A small image classifier, trained from scratch: depths [2, 2, 7, 2].
Rows from block 2 of a small image classifier, named by matrix and row number. Rows with one number belong to one channel. Each number is 500 + 40 x the weight over its row's rms, rounded and kept within 0 to 999. All counts start at 0. Numbers have three digits each.
After each channel's rows are labels from the 100 images, of 14848, where the channel reaches its highest value: "colour at peak" is the nearest of a few named colours to the mean colour under the peak. Only what is clearly more common there than usual is listed. The data: crops of objects in photos (Visual Genome).
# convs1: 3x3 conv, stride 2 (model.blocks.2.convs.1.weight, 56x56x3x3, each kernel summed), inputs 0-27
# convs2: expand pointwise conv (model.blocks.2.convs.2.weight, 224x56x1x1, transposed), outputs 0-37

convs1.19:470578505506513514465483571490592531550471612501512529491429525486502504514463479465
convs2.19:436496452426441505459466600456512509402498491488494434530472470502494524481509509474528511467509475535469527469486
colour at peak: black

convs1.22:485489537486541579515581499540490569523527523505511451509413542462464583493550514474
convs2.22:534518476478475526543472511479417491397472457499465471474553526421439449488504518435518488501467460470508542467512
colour at peak: white

convs1.41:515445466506508499561501484460503554442506464485603523495498485474498439522495605454
convs2.41:527470548506521532497552460570523461502541521527453461487499498446460476432472448433454547509422472438483490451440
colour at peak: black

convs1.53:480505521524465510468495498548530537454498540522460479506455510537511492538547372500
convs2.53:443487480541473497502513539505509488502550546496520447496528474443493465483541566482474493513482447479474594503438
colour at peak: white; pink

convs1.9:543502473519515492540477468516529515551564479480500510504590491517535511506531505511
convs2.9:509504441501520516498497477505494460389464470550472509445392491437553462496525561476499531603526580562528502540533
colour at peak: white; pink

convs1.51:548535528486523554536432557510569477446483525522459489478464503460481510506532509466
convs2.51:446413502548439507488540522573527436518587417508500545610461534499518495509464530525519514541459491516472475449516
colour at peak: white

convs1.12:491504518543567409480541494549465493546517489536513513593451506526506540497510487459
convs2.12:518439537456515575475529534458435486506496470480542495482465446561527483531544466482551477566482508486549479511507
colour at peak: pink

convs1.1:579475464433583513498545504448488448519435534538511476486503443522550525498496501486
convs2.1:510483450519538474582505579590525591525444529522449471454509555454467484487447517469429505491571471506445517560487
colour at peak: pink; white

convs1.24:457473461529432528464509472451483486610503507496530487456427440568486493474400495448
convs2.24:605526451471464450575525555555508572496500542521453490463523586476526502497519537514403532480514483514491506494477
colour at peak: black

convs1.38:499514535505539478495490511491470433518487496528485547504450481581444489505452526523
convs2.38:472513478564442477489446505503478489567433458455537443424454487498487486504515447498491498491507445526515510496511
colour at peak: pink

convs1.7:491554444499497540505549532530410485448483473504510528464500513497559550533527442502
convs2.7:480483513489461525433493549470496537469469437456474535597535478499473584482495490510480505499443454488466520488432
colour at peak: red

convs1.45:478503488500507410466523432535418575545460488525482584524447499496500484507472500465
convs2.45:504500534476528446471557494512544429462573532419458422533483496504521472539529540577517455569513487472517459526551
colour at peak: pink

convs1.20:460507473521487526490510489492494538522512509504421524529524465514516536608449443553
convs2.20:453514569492468494494600413411409396531447502491508492425484468567526556537468449446446547501492450486533446584517
colour at peak: black

convs1.3:488504386504441495491416429464513501509486507460446528518506480464591485452442478450
convs2.3:507410565529490437469443498546522471465470483526546527475503479469454454511535557514483486423513493508509440573482
colour at peak: pink; white

convs1.35:513478487517510501619511538519528484467501531521511419510468463467540616499509497504
convs2.35:479506550429505543450526533464499534485498479500534564465566547448440490496478511446524508419492458483526454515496
colour at peak: pink

convs1.18:468460522508543508457514567525550570465472486529483534507494493538574482562480547468
convs2.18:517482501468507575499561531554481462489531514551495542504500487485475473591500394453525471493513446567480476530479
colour at peak: white

convs1.37:498467486458495456537587494560473589504509486499508490498440495492533546526596492458
convs2.37:512470491517470488547490433476492461524447450487482483463495448478494552494518425444501434509407544543503514455591
colour at peak: red

convs1.30:552492495549568541493512553470505516515509541529588522502527572449469499517521449446
convs2.30:505493548457431493498493462504628520496526485554528447543491517415441561510442523483508437476481481578478498524465
colour at peak: black

convs1.25:504487499397465589464546475582502507496503528467478522456436577446469512516473469412
convs2.25:530601390495523479491515505470495503487555510450548500497450530464558554501533503520438480475494460497452479502527
colour at peak: white

convs1.44:494450558559491447402535509525457491481452440539461474534532478474545498477506465534
convs2.44:553470464438526429496497453476546532449434487410501487499534496460543538530459568456478487487522490507548491485474
colour at peak: red

convs1.27:485465552452441488479622480483510572510480492493465520555490509502586467495528473463
convs2.27:445412519527507487428466529463551449516516480474531522441552460480553433515469509546460451433538499472483524474446
colour at peak: white

convs1.54:509501523520576447477482461581460382518507510563539491475482493518468444556512496441
convs2.54:526529485545509471446535505460520487527465425455527436543501527456530534541447503493552446462461469507489464492489
colour at peak: black

convs1.52:497466533538465569476517498552460416545509486502478499502427442489486419546414501510
convs2.52:541616379530549503506557510482482532429552530473539488477451518436517555469522492530411508481504506508420515525544
colour at peak: white

convs1.40:585478505515556476482482569474515469444454558522457463522566511514469489512470525494
convs2.40:537507516459492503496495447501430488479506490597470595510515474488422506457414575523547471478590493500552485445484
colour at peak: grey

convs1.4:492507521469488495516558460518534526503481478560511555505490539525570521538437473466
convs2.4:422559497413471497480531465465500495497483456481522502490468519454493478541469391488509449508457514450537520491474
colour at peak: red

convs1.0:535477442456445430450524449530499490534461527512535440478494498439482573531514485535
convs2.0:483500446482551491509535525491575543569402598533455523494553557509499505486497446493445566577492498509503466469469
colour at peak: pink

convs1.55:448531492461507477568521439523498500487565452440489444507465473436457527493536533437
convs2.55:533488458454551520491489498525465515513516550511491536471549542484485499497528498403436499504485482548435545439486
colour at peak: pink

convs1.2:466448509537506534488428476482529494410476490483524529518518462523423447454490533559
convs2.2:512535469491535489449522527440491508510525521457466473507479485486488498454480463480540479512464507462432446523543
colour at peak: green

convs1.10:525440496499473444497499488477437506440493459510482513512505494500518418498485446433
convs2.10:505518509478422472423484447532490498497464479575496537516506491486527526541477480576452494512527496508554550545531
colour at peak: white

convs1.13:450509537490585515476501557598544480579522473488466503513471498507556538460500469461
convs2.13:478510495555469530437489451509414468554457457492488434436531476514489519523494435562483523477535476427512487469513
colour at peak: pink

convs1.11:467592466519499464519510511533522576472525458536524481501454516503462488508504595503
convs2.11:527516499504529520505494443517498539423569530481439477520478470461533471406534525448454525487555439533485506514471
colour at peak: red

convs1.15:547437527457472464514562442455442500452517441512514487483453555451487444503536608459
convs2.15:517499533495509486463446554535466489552522432495463528500484551418478523547544455470536474480604491465495436469478
colour at peak: white; cyan

convs1.39:444457468494457552543452560509515486499516532525492475516512439483468569513506460463
convs2.39:511521487499515455495516456480431513467461518513513495461502481509428515495466470496504553550595541571505449486543
colour at peak: black

convs1.49:540476512538508535615480588480547550471463544547494541495495476487430507544459475542
convs2.49:430531544479493478414486478448492485486516476513501495441519552539526541495531462505495485527448469531525550513473
colour at peak: pink

convs1.42:501421589523543491460472537491476553455523485503527530522573531496457438515466488543
convs2.42:562453499497504467473425482487533533481465564482479471465552547491432484516463548493520469476483462520524523502500
colour at peak: black

convs1.33:486483510492463479466492511517461504477498514485471486520495487499560490454472507517
convs2.33:482469523499513534473501445533480531480493443598546497493498486498402453518550510493514543485467563463560550508445
colour at peak: white