Weights of a small image classifier.
Model: 2.72M parameters, 40-pixel images, arch resnet_bottleneck, norm batchnorm, depths [2, 2, 7, 2], widths [128, 224, 384, 672].
Training: muon at rate 0.0017, 8200 steps, batches of 256, held-out accuracy 34%.
Data: trained on crops of objects in photos (Visual Genome), 61751 training examples, 34.0 epochs.
Rows from block 2 of a small image classifier, named by matrix and row number. Rows with one number belong to one channel. Each number is 128 + 32 x the weight over its row's rms, rounded and kept within 0 to 255. All counts start at 0. Numbers have three digits each.
After each channel's rows are labels from the 100 images, of 14848, where the channel reaches its highest value: "colour at peak" is the nearest of a few named colours to the mean colour under the peak. Only what is clearly more common there than usual is listed. The data: crops of objects in photos (Visual Genome).
# convs1: 3x3 conv, stride 2 (model.blocks.2.convs.1.weight, 56x56x3x3, each kernel summed), inputs 28-55
# convs2: expand pointwise conv (model.blocks.2.convs.2.weight, 224x56x1x1, transposed), outputs 38-75

convs1.19:146100138108118166109120144146087125110108087124169128098168104127046126073173121101
convs2.19:063139098094176183122185142140163091149134131109138105145148121129193122121119088111166134106113109146085105122086
colour at peak: black

convs1.33:101099144169086086164158132072073115125117154139163124156127255104188127144119108108
convs2.33:133169210095051135178168124116156111114122080112160141128102093132119156096063149157162145147127168148177132168132
colour at peak: white

convs1.5:170099086183097147187095124104122153110137075086105141156177089132124125059110160095
convs2.5:162142165099140158082167109105093130172094118176099140121152156181114132131060088111137161198142085178172124140087
colour at peak: white; pink

convs1.40:158074099133114133127159124119114102120121097061095054150088193066087138152132117154
convs2.40:109155149092107075124154090168141169137141159155091073102177154092160127076116097088102053134207158151151122107147
colour at peak: grey

convs1.22:124135085093136139134085071131209170149146158171125158154106146111102099154139115120
convs2.22:156110143118169099111135122136178144177159119075071218126146096127107111197158152083158138067132151153067118120094
colour at peak: white

convs1.24:111132126136137144145135074111165119173136120107099161179170126107112068154099126116
convs2.24:124077104084126138161149136113155110105090126092134166130155155080156144151109166095109181109222097152153140146161
colour at peak: black

convs1.47:112118151097177111156120159112187131169168118160098103145168133165091105138133125051
convs2.47:099139133113087102094080148147080136100106156134108139123174065136143180183086094074130127111156133138117089116149
colour at peak: white; pink

convs1.32:102141124148112112129095144110179066143180077152108139113129142045143086145134080118
convs2.32:170151129147107063092041138092049177126140148105153155109170126144164134199054062106134156140152148132110090167141
colour at peak: white

convs1.53:107136105113044134148083136108134118128174140199098173155107198170121151134090122096
convs2.53:078137131152106192148156128110161122149168124084140132194108108158115186145103106051129138144082118155159101171080
colour at peak: white; pink

convs1.18:108147179141096131166136108139105183121145120151142123064130179060131197118068094125
convs2.18:104148109143176187136185079164161141113110178121133145170126105156142181146112160073197102162148123111159190117154
colour at peak: white

convs1.9:215161176127161124128093131097127144148122159159171141177167184148083123174122140028
convs2.9:111101134105106109106115125147110130130120168153068144160144053152147150194063121076115112129136127141125104142152
colour at peak: white; pink

convs1.4:115082165193130077104165180139126182087113127166164173114067152098195114172143132120
convs2.4:162126114136127083114143159042145145133121131136150141075076139066116128062164142140095126088073116101159169084128
colour at peak: red

convs1.7:093159132118117147124114156134125119111230091163093086117129120127191212105147097137
convs2.7:062173129155062134111094103118139084168115091032150100131092067150112156089130138158117064116077130135103113135150
colour at peak: red

convs1.20:141110091165131126180204109188190162103190147133088182109132106160103106132133118119
convs2.20:161113079087176120131171159104127153120132118143109160121104173152107134118182128137122057174070129152187167094129
colour at peak: black

convs1.44:134172111146090193059132154110086128096131119117106119124103092061165088145154133160
convs2.44:127204121144139111122094116146097103166155186171131111074071130123184189173157135092145135140150109120106032173091
colour at peak: red

convs1.38:075118134145113047184092195090105093072166156106056112185147145154103139114132129127
convs2.38:116088159138080094165113094083122146170206101141160172137110091176107138169092154170150093182139115138121156115107
colour at peak: pink

convs1.2:108124066067108135130114088123137160123082143152047142125120114063073164143123145119
convs2.2:160147163121175133135141147112116134134111160108132124049150166090122118136148104146148127158091190065117159132085
colour at peak: green

convs1.39:138079135155170121124153144167162132116143180171099157130166104191103147191193103065
convs2.39:107188070130142126106117167169159195129166132137116096118151078162072146129096099066081111155140158116151140126109
colour at peak: black

convs1.1:070137090142105094095128058121106149117152173098137082147101115107122107217108113118
convs2.1:162051127087097136176131098122099165159139104124114092111129179115121140180153141171135083195183180110106140217117
colour at peak: pink; white

convs1.3:131110127074162168088116086076109151128123084089086106134127105102091144116113126135
convs2.3:159117098164095118117138155196128076152187104109150115116141096141104180117151144108092126092087102110108102082099
colour at peak: pink; white

convs1.37:101131173198125095128148155165137153142121107178126161064116159172176081142113132119
convs2.37:123116068137131164145096126056157151116138163108094121095107089126105092112137180130110154160065146065076133136118
colour at peak: red

convs1.0:152119129110150108120072120089123223164194090115074132132093121082125125128111107139
convs2.0:105145123110132074095117091153060156079130082109124142113186119168154112094094116138125167115152107164167104124120
colour at peak: pink

convs1.52:123195175121155114123112132170057107096105092138102163138136105105162118137176129107
convs2.52:152096119098162124077178120098137073228137165194119122140112169137121119172111116144102147160159108142148170107180
colour at peak: white

convs1.45:133172133138161112150160109127134105117191166145166064054099119085127126119104140167
convs2.45:143170097094149097159083161142119132171103072066207190198079197121106137135115115096173113117082097069118142120140
colour at peak: pink

convs1.49:167118099129155115113146107096153158150146129176102168162101172129086141052113148134
convs2.49:064135072117174166150162129079137152126119215126071116102186100156150098089122127150131129145103073102183129087099
colour at peak: pink

convs1.12:143132126160145176170090123110065065184126151117107110116158119161098189125105180092
convs2.12:121133096068139148150132137205136140143078132115139136099126135085115137156142130119099127159124106086151135142107
colour at peak: pink

convs1.54:114110105115144176151094105158131104126115098087144101097193087128088114070130116112
convs2.54:140148129099073156140125123114123112134114117153090159100162132128097100116112108174083147174131164135135144125089
colour at peak: black

convs1.10:142153111116082040104173151151126098101101152134091170222145153076103126159102115126
convs2.10:138118120164166111162142116083144131177151149062165190109101179074128114045110119108121094190138192153154155118100
colour at peak: white

convs1.55:194110142107103136125095099108093066147101106159170163079082123129123059104107127138
convs2.55:155119133121151156091132113149119147099147102096112122084148078136142076115104062098101170158168076126142099121130
colour at peak: pink

convs1.30:099142093109112102095142150138096082073101143132175129177168126145108071091124073182
convs2.30:078089146106074188109176126129107157095186151156145119125158092156131124109122072114126143148150154151142155136144
colour at peak: black

convs1.13:173086072048125129113125149150108157132128155117135116136108121150144120156092209093
convs2.13:134106137121101174174172162124149139132147092126138171152145143142150092077152105086130199120107099074120104060116
colour at peak: pink

convs1.15:177137139179145115152131121170061139137112141160137151163156139102116072108140129115
convs2.15:078181159102149130176113136093125077103106124108173168204115116167207138099113121113161127121116173117057067146113
colour at peak: white; cyan

convs1.25:115127151134159165144117161107102103059133091136113158110127152126088164099102148139
convs2.25:168118105084169127144200159106154070222139174201098116128098149142137127130133119130114153151135108108144138122165
colour at peak: white

convs1.11:136165107105128128144115140144107111103222132110231091106162143108167120178126135151
convs2.11:148119139085109087098202106130130071156131133127142163161157118104132143087171145126109151106095176156081139144149
colour at peak: red

convs1.41:158146209186089075138087119128109095136136127086113087100135153119122146128176132110
convs2.41:169117087117120183161082069141147130161163140138115120096136096154134106151192140094107096150116091047086161088155
colour at peak: black

convs1.27:133136126135143082125108122183111174130147120208082159118109165084147176133162120103
convs2.27:111138139117087084130137121119142142166068129080168133133136100135153188115112136089138055123087075121149118074090
colour at peak: white

convs1.51:099077142078117079029145118134095138091117112084172094084093092117112139094117145086
convs2.51:131157134116155083132126107105170139135116076127159125168152160118117168119145134105144113124142140185166163154149
colour at peak: white

convs1.35:150148118078112155142116074126122091218130120136153137156173196114089133127128137149
convs2.35:120185110146092153110127119192163074166212165088126159136137115154137119145185099044171112170171178146124087115099
colour at peak: pink

convs1.42:091140124105114141143196114147168081117112114090096153121117096192075118062148156129
convs2.42:151103097104200151145158121073165135102132094092146082142134103187115098112085105069162117123099111159118164147135
colour at peak: black