config.toml
arch = "resnet_bottleneck"
model = "image classifier"
dataset = "crops of objects in photos (Visual Genome)"
image_size = 40
horizontal_flip = true
translate = 0.06
hidden_act = "gelu"
depths = [2, 2, 7, 2]
kernel_size = 3
avg_pool_shortcut = true
label_smoothing = 0.1
loss = "binary_cross_entropy"
init = "xavier_uniform"
epochs = 34.0
weight_decay = 0.08
Rows from block 9 of a small image classifier, named by matrix and row number. Rows with one number belong to one channel. Each number is 128 + 32 x the weight over its row's rms, rounded and kept within 0 to 255. All counts start at 0. Numbers have three digits each. After the name is the row's rms in percent of the matrix's.
After each channel's rows are labels from the 100 images, of 14848, where the channel reaches its highest value: "responds to" is what is common among them. Only what is clearly more common there than usual is listed. The data: crops of objects in photos (Visual Genome).
# convs1: 3x3 conv (model.blocks.9.convs.1.weight, 96x96x3x3, each kernel summed), inputs 0-95
# convs2: expand pointwise conv (model.blocks.9.convs.2.weight, 384x96x1x1, transposed), outputs 0-127

convs1.3 108:100086128139117063092130113167126141144106120125138150133186157099154102125135053151130119165152134137163130184092135150175151195221135136131130101161161131113089140121129182143208152139155133164135099118150141123126102192139134120164094136114109233141132096102138102077113124124161144056
convs2.3 097:103137145115104085148093193145182107128147151101138142140096134146135175154126124048137117086174102181151171139129109164084113127108108130195207124084119116166128089083089047126108103114108101174136144129112120146059144124125140189115144131130116180177165153122161133127137130120141067099109178096128168095150126070116149101116121173125137083107143085156194094104134118139092217153151
responds to: object: head

convs1.27 100:083134121122187091107080126144105120127168110088132113084171137135166150147137127141144143155153129133169170087104129114117107147168147086103134176132182162120152076067072125166125132148122190073162098137070114103140112154214164102107137177207092058109092153167119134150130127136081115133
convs2.27 097:133129147167189126099111134125152172150148079170123118077116128083086105099178104125114120150123142124171165126065113111159172120131098110098096160081123096109121139158146126131149103183136105142100166121113164119135094107108156119149114138209179112119115185125163133215105216084151098107064055073101102151158158166099124159115160172168125111124122117183158137127099154113132205146148
responds to: object: hair

convs1.16 079:114123075082140109091121095103165113100129148152090102088127125107105101138151130085099094099144088088075131133119126194138170122139136150114074090162166105162132140124130133123179110102126077132190100179153120186086044095168111193112124174153114170119089091141149064117153112065152134097
convs2.16 098:115168100093143182182093153195100118050088173128104070109162048081099183111130165158178136117147141124165125115147097097216149158122167084116118098120122144197087105094161164126146165129138113149118158063111094091098104128085124100138106138134184087153174187160115087141143140094146120154132110135142078078143149103126046115123163133181208118144100121185206101146143124138125112064159
responds to: object: shirt; object: man

convs1.88 125:073127145172134053093125165090074182125122160179137165142088108089096139193137111090127080057127182124188146138110171143103153096144103132141122152108141134145039174160109125141128106104133110078109100100129133065135123117159139163134178136140139111134089103091165177146071120121097140152
convs2.88 100:130136131200170129124051154186126096122131161127115153123100100108115129104144100162080150179147111127125101126187138108137110133175160127157121146093088142074188136096175086144199165115156185123108144115155129163141111125107168133121151125100157092122159149113124104196086161064126119121215179077084120169167142175145129151135106090132146179121147088159149144130109144147117097124160
responds to: object: pants

convs1.95 121:140158097132141111102133048040156132113171158130114154086167115094085137152133124213127136139114155107125096140112070077178115063125059098141140136111087135109115139093129124119124199118092120183150120113134105155116158133130061141129132090132060129108177174111092091136165101155105153103
convs2.95 097:105092060092163087081148118160140114089122097164040101159121148135118100137218158137127127155137097184083118149197132129127092182114148157133133151097159145131090147172101119162165115105125146158084109117196143122121091204062111149067138092123156132104141123094159145142119121106182157146130183130153134123111139063137158088100140169087191150124159120154102170119110122098149112124112
responds to: object: shirt

convs1.20 124:151125059149143179146147136089103116109107123179119119145155136020139081090117178094115102148073121087168140152118114112099125141120158127100126118094129126160134155174113067127124105108063110155175177111098123125092079084160158162138107114166123130122196062141132093141169160115115183080
convs2.20 105:093083110151118119127156136094201161138157113121112148173089177084148126083070128081119143083145166140093163090197089109128104127083132148120108106157119178127092117099100093089152106129113133160060112103103122163164123133164137095175151144128168151121110120104094058135106127134134134123137093154101117158154123087156130135116084126065092148131050087131092125136183180065127115147105
responds to: object: man

convs1.41 087:099135129150158117172193136126117130150168118158099125152104089090121103137130151129104141097108150138069131160126177211087119099158054143085150118088110105115161142085116088182142115161142161055121092167178066115148167130088126094140190184162069157121139172142124138165124111122148179124
convs2.41 096:103144140148090111186165113088097099193208106113128106129104079176180137118152130085139168164166098106098137058134127107102128173071062076141122099148155162142175149126151147114126108106151156114172091172083112137147144136169151135083122121070086165131114100175129107126145110116075106059123186129107114131093104107101128119168129122149099132149124100098113155053137120161102102151168
responds to: object: hair

convs1.15 118:107151138137123166097112061088116165150147101095086106120172158189056108129156118103101132155137149088128152162161136106170066160144114125152084159125179183167134119131150092181197120074095142074146133108093103140050102099115077089112176117082143146113092135170132108130129111158090116146
convs2.15 101:134151112170097091105139092118098078092152126126089087109112126091144101102143101041106153043149125105162160102081128166067134081125140119111137112139105165077085099057127105146076130160112152187130139140150103075134149123107182116083153158119139129071113113093152119109171175196129126132140107091121151155123124118161131106130098126164103146162110107118074114062119098107090079109081
responds to: object: tree

convs1.49 118:125120093133175073134136116152141136127166109138131160093143137105097157146143126174168188122122124058091186113123122166104175148136135151185139157192146164154136166123123088130090143100123176150140145102132131172106110049158176154107052084107146203152105159176092072128095153150143143168
convs2.49 098:115125136175123139109131157146204129085123081184101080113128161130093102155160131142165094140154110144109112103062102168137098099109097083107176117064141132112119073135131107055163151099154138129094082136165124181116124166127089136144115140144154133090136188143116097093118159147087123157075128112140133147132219162183119153145104140088123102101121070211077104108093160131081165181095
responds to: object: shirt

convs1.38 117:131117155147184168167134156107194165157146116122125156132140137123195118176088150169173146103108174107122155154050166148155168148129124112162109157142119119164153133176122097101115163154160131193156178160121172140164123131158168190090159129164200089134174146145100177149173121121144172092
convs2.38 098:131055084129107139113091125110127137125086070063119111156096116111102063118129082171118104091082172127104086118158087135057103103057120135130139107152104141062169147119144148154138117091172131148084098094112124108129104086119129115155116130127135070098051145120130104115129136103134129091163072099133119073140226108093061112174061107083088163103134089135148095142117102109089145144119
responds to: object: man

convs1.57 083:120089206155142107185189111141085154188102157163160134116086144105113150133170108136122097133141134113124109161149111063154129094144089101121141172151142089068109145137131170099099072172169107132123121116147128138100178069176125153077133134094099154165215133124116162136110165170151166181
convs2.57 101:138142141063160175092182099174087051179124139137193120122140105089152124150100095119089192095117107101097162145105109111231184119110104111134161095143113142099162169107071086156138172138071139107116122106113161106149082117160088146181136125152140159127166122125167098155151151073108092165159057099107162138080127157154123124099131171157093097127120109057132134147196177174106086125065
responds to: object: shirt

convs1.45 091:110145130116180068142169110108132133122153165129133133125107168123141124069113147103134137095055180165046213129175150054165095127139093116117095106145125114108188132164130079146163148135140119173130088194133128133096127075138090128097166161128111156101117186131129130074107069112128150099
convs2.45 104:170169140098151168205156093126123139150133130070127136147176130124118163131107127116107124182127112125195129124116093127222090143148113068157111131070110180158105082148118165154142141147114069120131109091119131074145134090150158183122064116164136142143206212153106143159147134077078107108151117189098131140125135093099114121128117168114134090108146131134184123163057130088107141091120
responds to: object: shirt