{
  "model": "image classifier",
  "dataset": "crops of objects in photos (Visual Genome)",
  "train_examples": 61751,
  "image_size": 40,
  "crop_scale_min": 1,
  "horizontal_flip": true,
  "translate": 0.06,
  "cutout": 0.25,
  "targets": ["object"],
  "num_classes": 300,
  "arch": "resnet_bottleneck",
  "norm": "batchnorm",
  "hidden_act": "gelu",
  "drop_path": 0.2,
  "depths": [2, 2, 7, 2],
  "kernel_size": 3,
  "stem": "single",
  "avg_pool_shortcut": true,
  "widths": [128, 224, 384, 672],
  "label_smoothing": 0.1,
  "loss": "binary_cross_entropy",
  "init": "xavier_uniform",
  "residual_init": "none",
  "optimizer": "muon",
  "muon_scale": "match_rms_adamw",
  "learning_rate": 0.0017,
  "momentum": 0.95,
  "nesterov": true,
  "orthogonalizer": "newton_schulz_5",
  "adamw_lr_other_params": 0.0017,
  "max_steps": 8200,
  "batch_size": 256,
  "epochs": 34.0,
  "lr_schedule": "wsd",
  "decay_fraction": 0.4,
  "final_lr_fraction": 0,
  "warmup_steps": 820,
  "weight_decay": 0.08,
  "adamw_weight_decay_other_params": 0
}
Rows from block 8 of a small image classifier, named by matrix and row number. Rows with one number belong to one channel. Each number is 200 + 30 x the weight over its row's rms, rounded and kept within 0 to 999. All counts start at 0.
After each channel's rows are labels from the 100 images, of 14848, where the channel reaches its highest value: "top examples" is what is common among them. Only what is clearly more common there than usual is listed. The data: crops of objects in photos (Visual Genome). In brackets: how many of the 100, against the usual share in percent.
# convs1: 3x3 conv (model.blocks.8.convs.1.weight, 96x96x3x3, each kernel summed), inputs 0-95
# convs2: expand pointwise conv (model.blocks.8.convs.2.weight, 384x96x1x1, transposed), outputs 0-95

convs1.12,216,217,193,178,236,206,165,189,164,229,215,197,202,232,257,226,189,169,192,238,175,192,175,200,202,213,177,178,228,180,217,229,255,160,201,225,162,232,209,234,209,126,247,173,268,188,227,168,217,140,208,225,193,252,190,202,264,224,187,210,190,211,195,187,210,205,152,245,173,231,198,140,215,212,168,189,151,245,205,201,238,234,225,218,191,226,206,184,221,222,182,232,286,189,233,200
convs2.12,189,234,208,153,194,222,216,171,176,206,167,232,207,178,204,225,183,185,185,213,215,210,151,235,157,205,220,161,245,212,202,220,218,229,249,188,190,167,218,176,277,221,134,185,174,188,227,249,167,178,227,179,179,161,139,236,219,169,210,184,184,177,216,162,193,196,205,191,202,211,204,228,185,206,198,150,179,229,220,129,222,163,223,233,238,228,175,210,211,215,171,162,240,174,165,218
top examples: object: man (28 vs 3.5)

convs1.31,198,211,182,204,212,221,250,226,212,164,216,218,208,219,178,184,217,224,184,165,179,209,164,170,191,227,182,159,240,175,172,192,206,166,223,178,177,210,206,170,190,175,263,218,200,213,164,193,188,154,206,226,222,179,218,154,151,147,153,201,163,228,245,218,276,138,173,204,174,159,153,201,212,189,194,175,200,204,203,186,204,218,224,224,126,198,172,170,124,204,187,264,133,193,199,208
convs2.31,254,276,203,202,185,202,191,209,193,205,195,187,152,185,181,156,166,167,149,178,238,155,163,241,260,206,218,149,170,195,223,201,175,212,197,148,250,123,164,225,259,158,242,146,188,214,234,222,189,184,201,218,171,193,198,193,204,196,198,180,170,133,222,143,202,212,203,200,201,200,193,145,250,182,141,175,176,232,200,151,214,157,177,202,319,207,212,193,190,150,224,207,227,200,143,199
top examples: object: man (25 vs 3.5)

convs1.17,184,173,186,183,186,233,189,162,180,212,224,198,197,247,205,221,229,192,182,194,225,224,170,169,196,194,235,171,176,227,157,142,176,214,225,154,230,185,197,186,168,193,151,190,153,243,207,231,176,181,168,201,153,207,212,223,165,184,141,181,221,253,227,191,120,201,155,195,251,191,216,285,134,197,169,214,180,200,155,187,218,196,188,170,249,249,197,189,179,213,217,217,230,159,207,221
convs2.17,209,263,192,217,218,215,244,212,195,202,190,214,232,230,222,264,216,165,204,174,262,152,207,243,212,235,265,201,191,181,220,151,185,199,197,200,198,211,172,231,283,211,209,185,181,199,203,173,134,156,225,209,229,175,220,191,217,239,182,178,161,203,213,201,220,209,171,217,160,224,143,264,171,208,171,218,215,196,159,190,161,272,227,202,217,217,169,193,155,214,197,160,226,197,211,156
top examples: object: man (25 vs 3.5)

convs1.91,211,252,216,219,236,157,268,174,223,137,144,225,184,198,174,142,168,195,200,141,257,220,201,222,185,219,248,177,200,192,167,180,145,173,195,192,202,163,213,201,190,192,192,194,222,259,194,154,205,166,164,228,175,199,163,227,210,215,214,180,150,232,228,178,231,183,195,201,124,195,237,241,185,181,216,203,186,200,215,222,209,223,150,214,214,194,190,175,218,266,191,246,220,209,198,237
convs2.91,222,220,166,198,131,249,177,164,221,238,146,190,183,197,143,174,233,261,199,153,225,232,125,153,180,193,202,219,211,221,226,220,229,174,254,169,182,218,195,180,215,273,220,212,202,252,196,221,204,182,175,215,141,229,127,194,223,240,211,227,188,175,175,195,226,194,177,191,211,204,193,222,176,214,210,199,235,176,144,132,214,209,184,223,205,231,174,181,199,237,171,213,219,239,187,248
top examples: object: shirt (27 vs 3.4)

convs1.48,206,225,116,221,170,209,146,219,206,197,234,228,212,279,228,191,227,205,255,212,206,162,205,238,196,167,274,178,157,203,191,203,201,239,202,229,146,183,216,223,173,199,210,211,210,264,206,200,189,166,175,180,222,179,178,221,262,218,189,185,168,229,138,173,217,212,223,177,186,218,206,206,211,244,198,189,230,252,214,226,209,183,194,154,206,227,167,164,183,261,219,148,194,204,184,220
convs2.48,168,201,204,210,193,226,245,162,199,192,226,183,173,148,200,257,218,239,166,253,183,199,167,233,258,212,208,222,234,202,205,234,182,191,184,168,230,179,210,231,226,203,237,190,242,170,188,200,182,232,173,226,240,197,190,161,257,191,199,203,257,210,148,212,223,168,192,186,176,178,198,199,231,202,212,201,196,227,164,193,208,222,215,218,207,204,225,172,210,175,181,195,195,223,205,190
top examples: object: shirt (42 vs 3.4)

convs1.45,213,204,167,232,231,208,175,180,160,234,199,206,257,258,138,183,183,208,182,185,232,188,151,170,117,193,219,174,206,184,181,151,160,225,264,135,213,227,231,213,174,199,222,186,168,236,163,161,243,163,215,209,239,228,211,221,214,226,207,216,200,218,167,158,162,205,193,238,245,245,223,170,187,164,175,209,189,223,224,204,215,195,197,176,210,207,151,205,247,237,216,235,188,172,228,194
convs2.45,144,186,201,211,192,199,219,190,196,207,203,245,239,208,160,218,163,170,209,188,248,229,219,219,166,168,224,206,172,119,243,204,220,205,190,195,209,141,157,210,210,160,175,188,225,184,234,243,219,224,175,221,210,135,183,178,234,199,219,172,237,151,205,176,231,155,172,187,235,196,180,227,224,203,171,201,220,189,200,207,238,228,168,190,213,213,168,173,213,223,187,156,187,241,250,232
top examples: object: man (33 vs 3.5)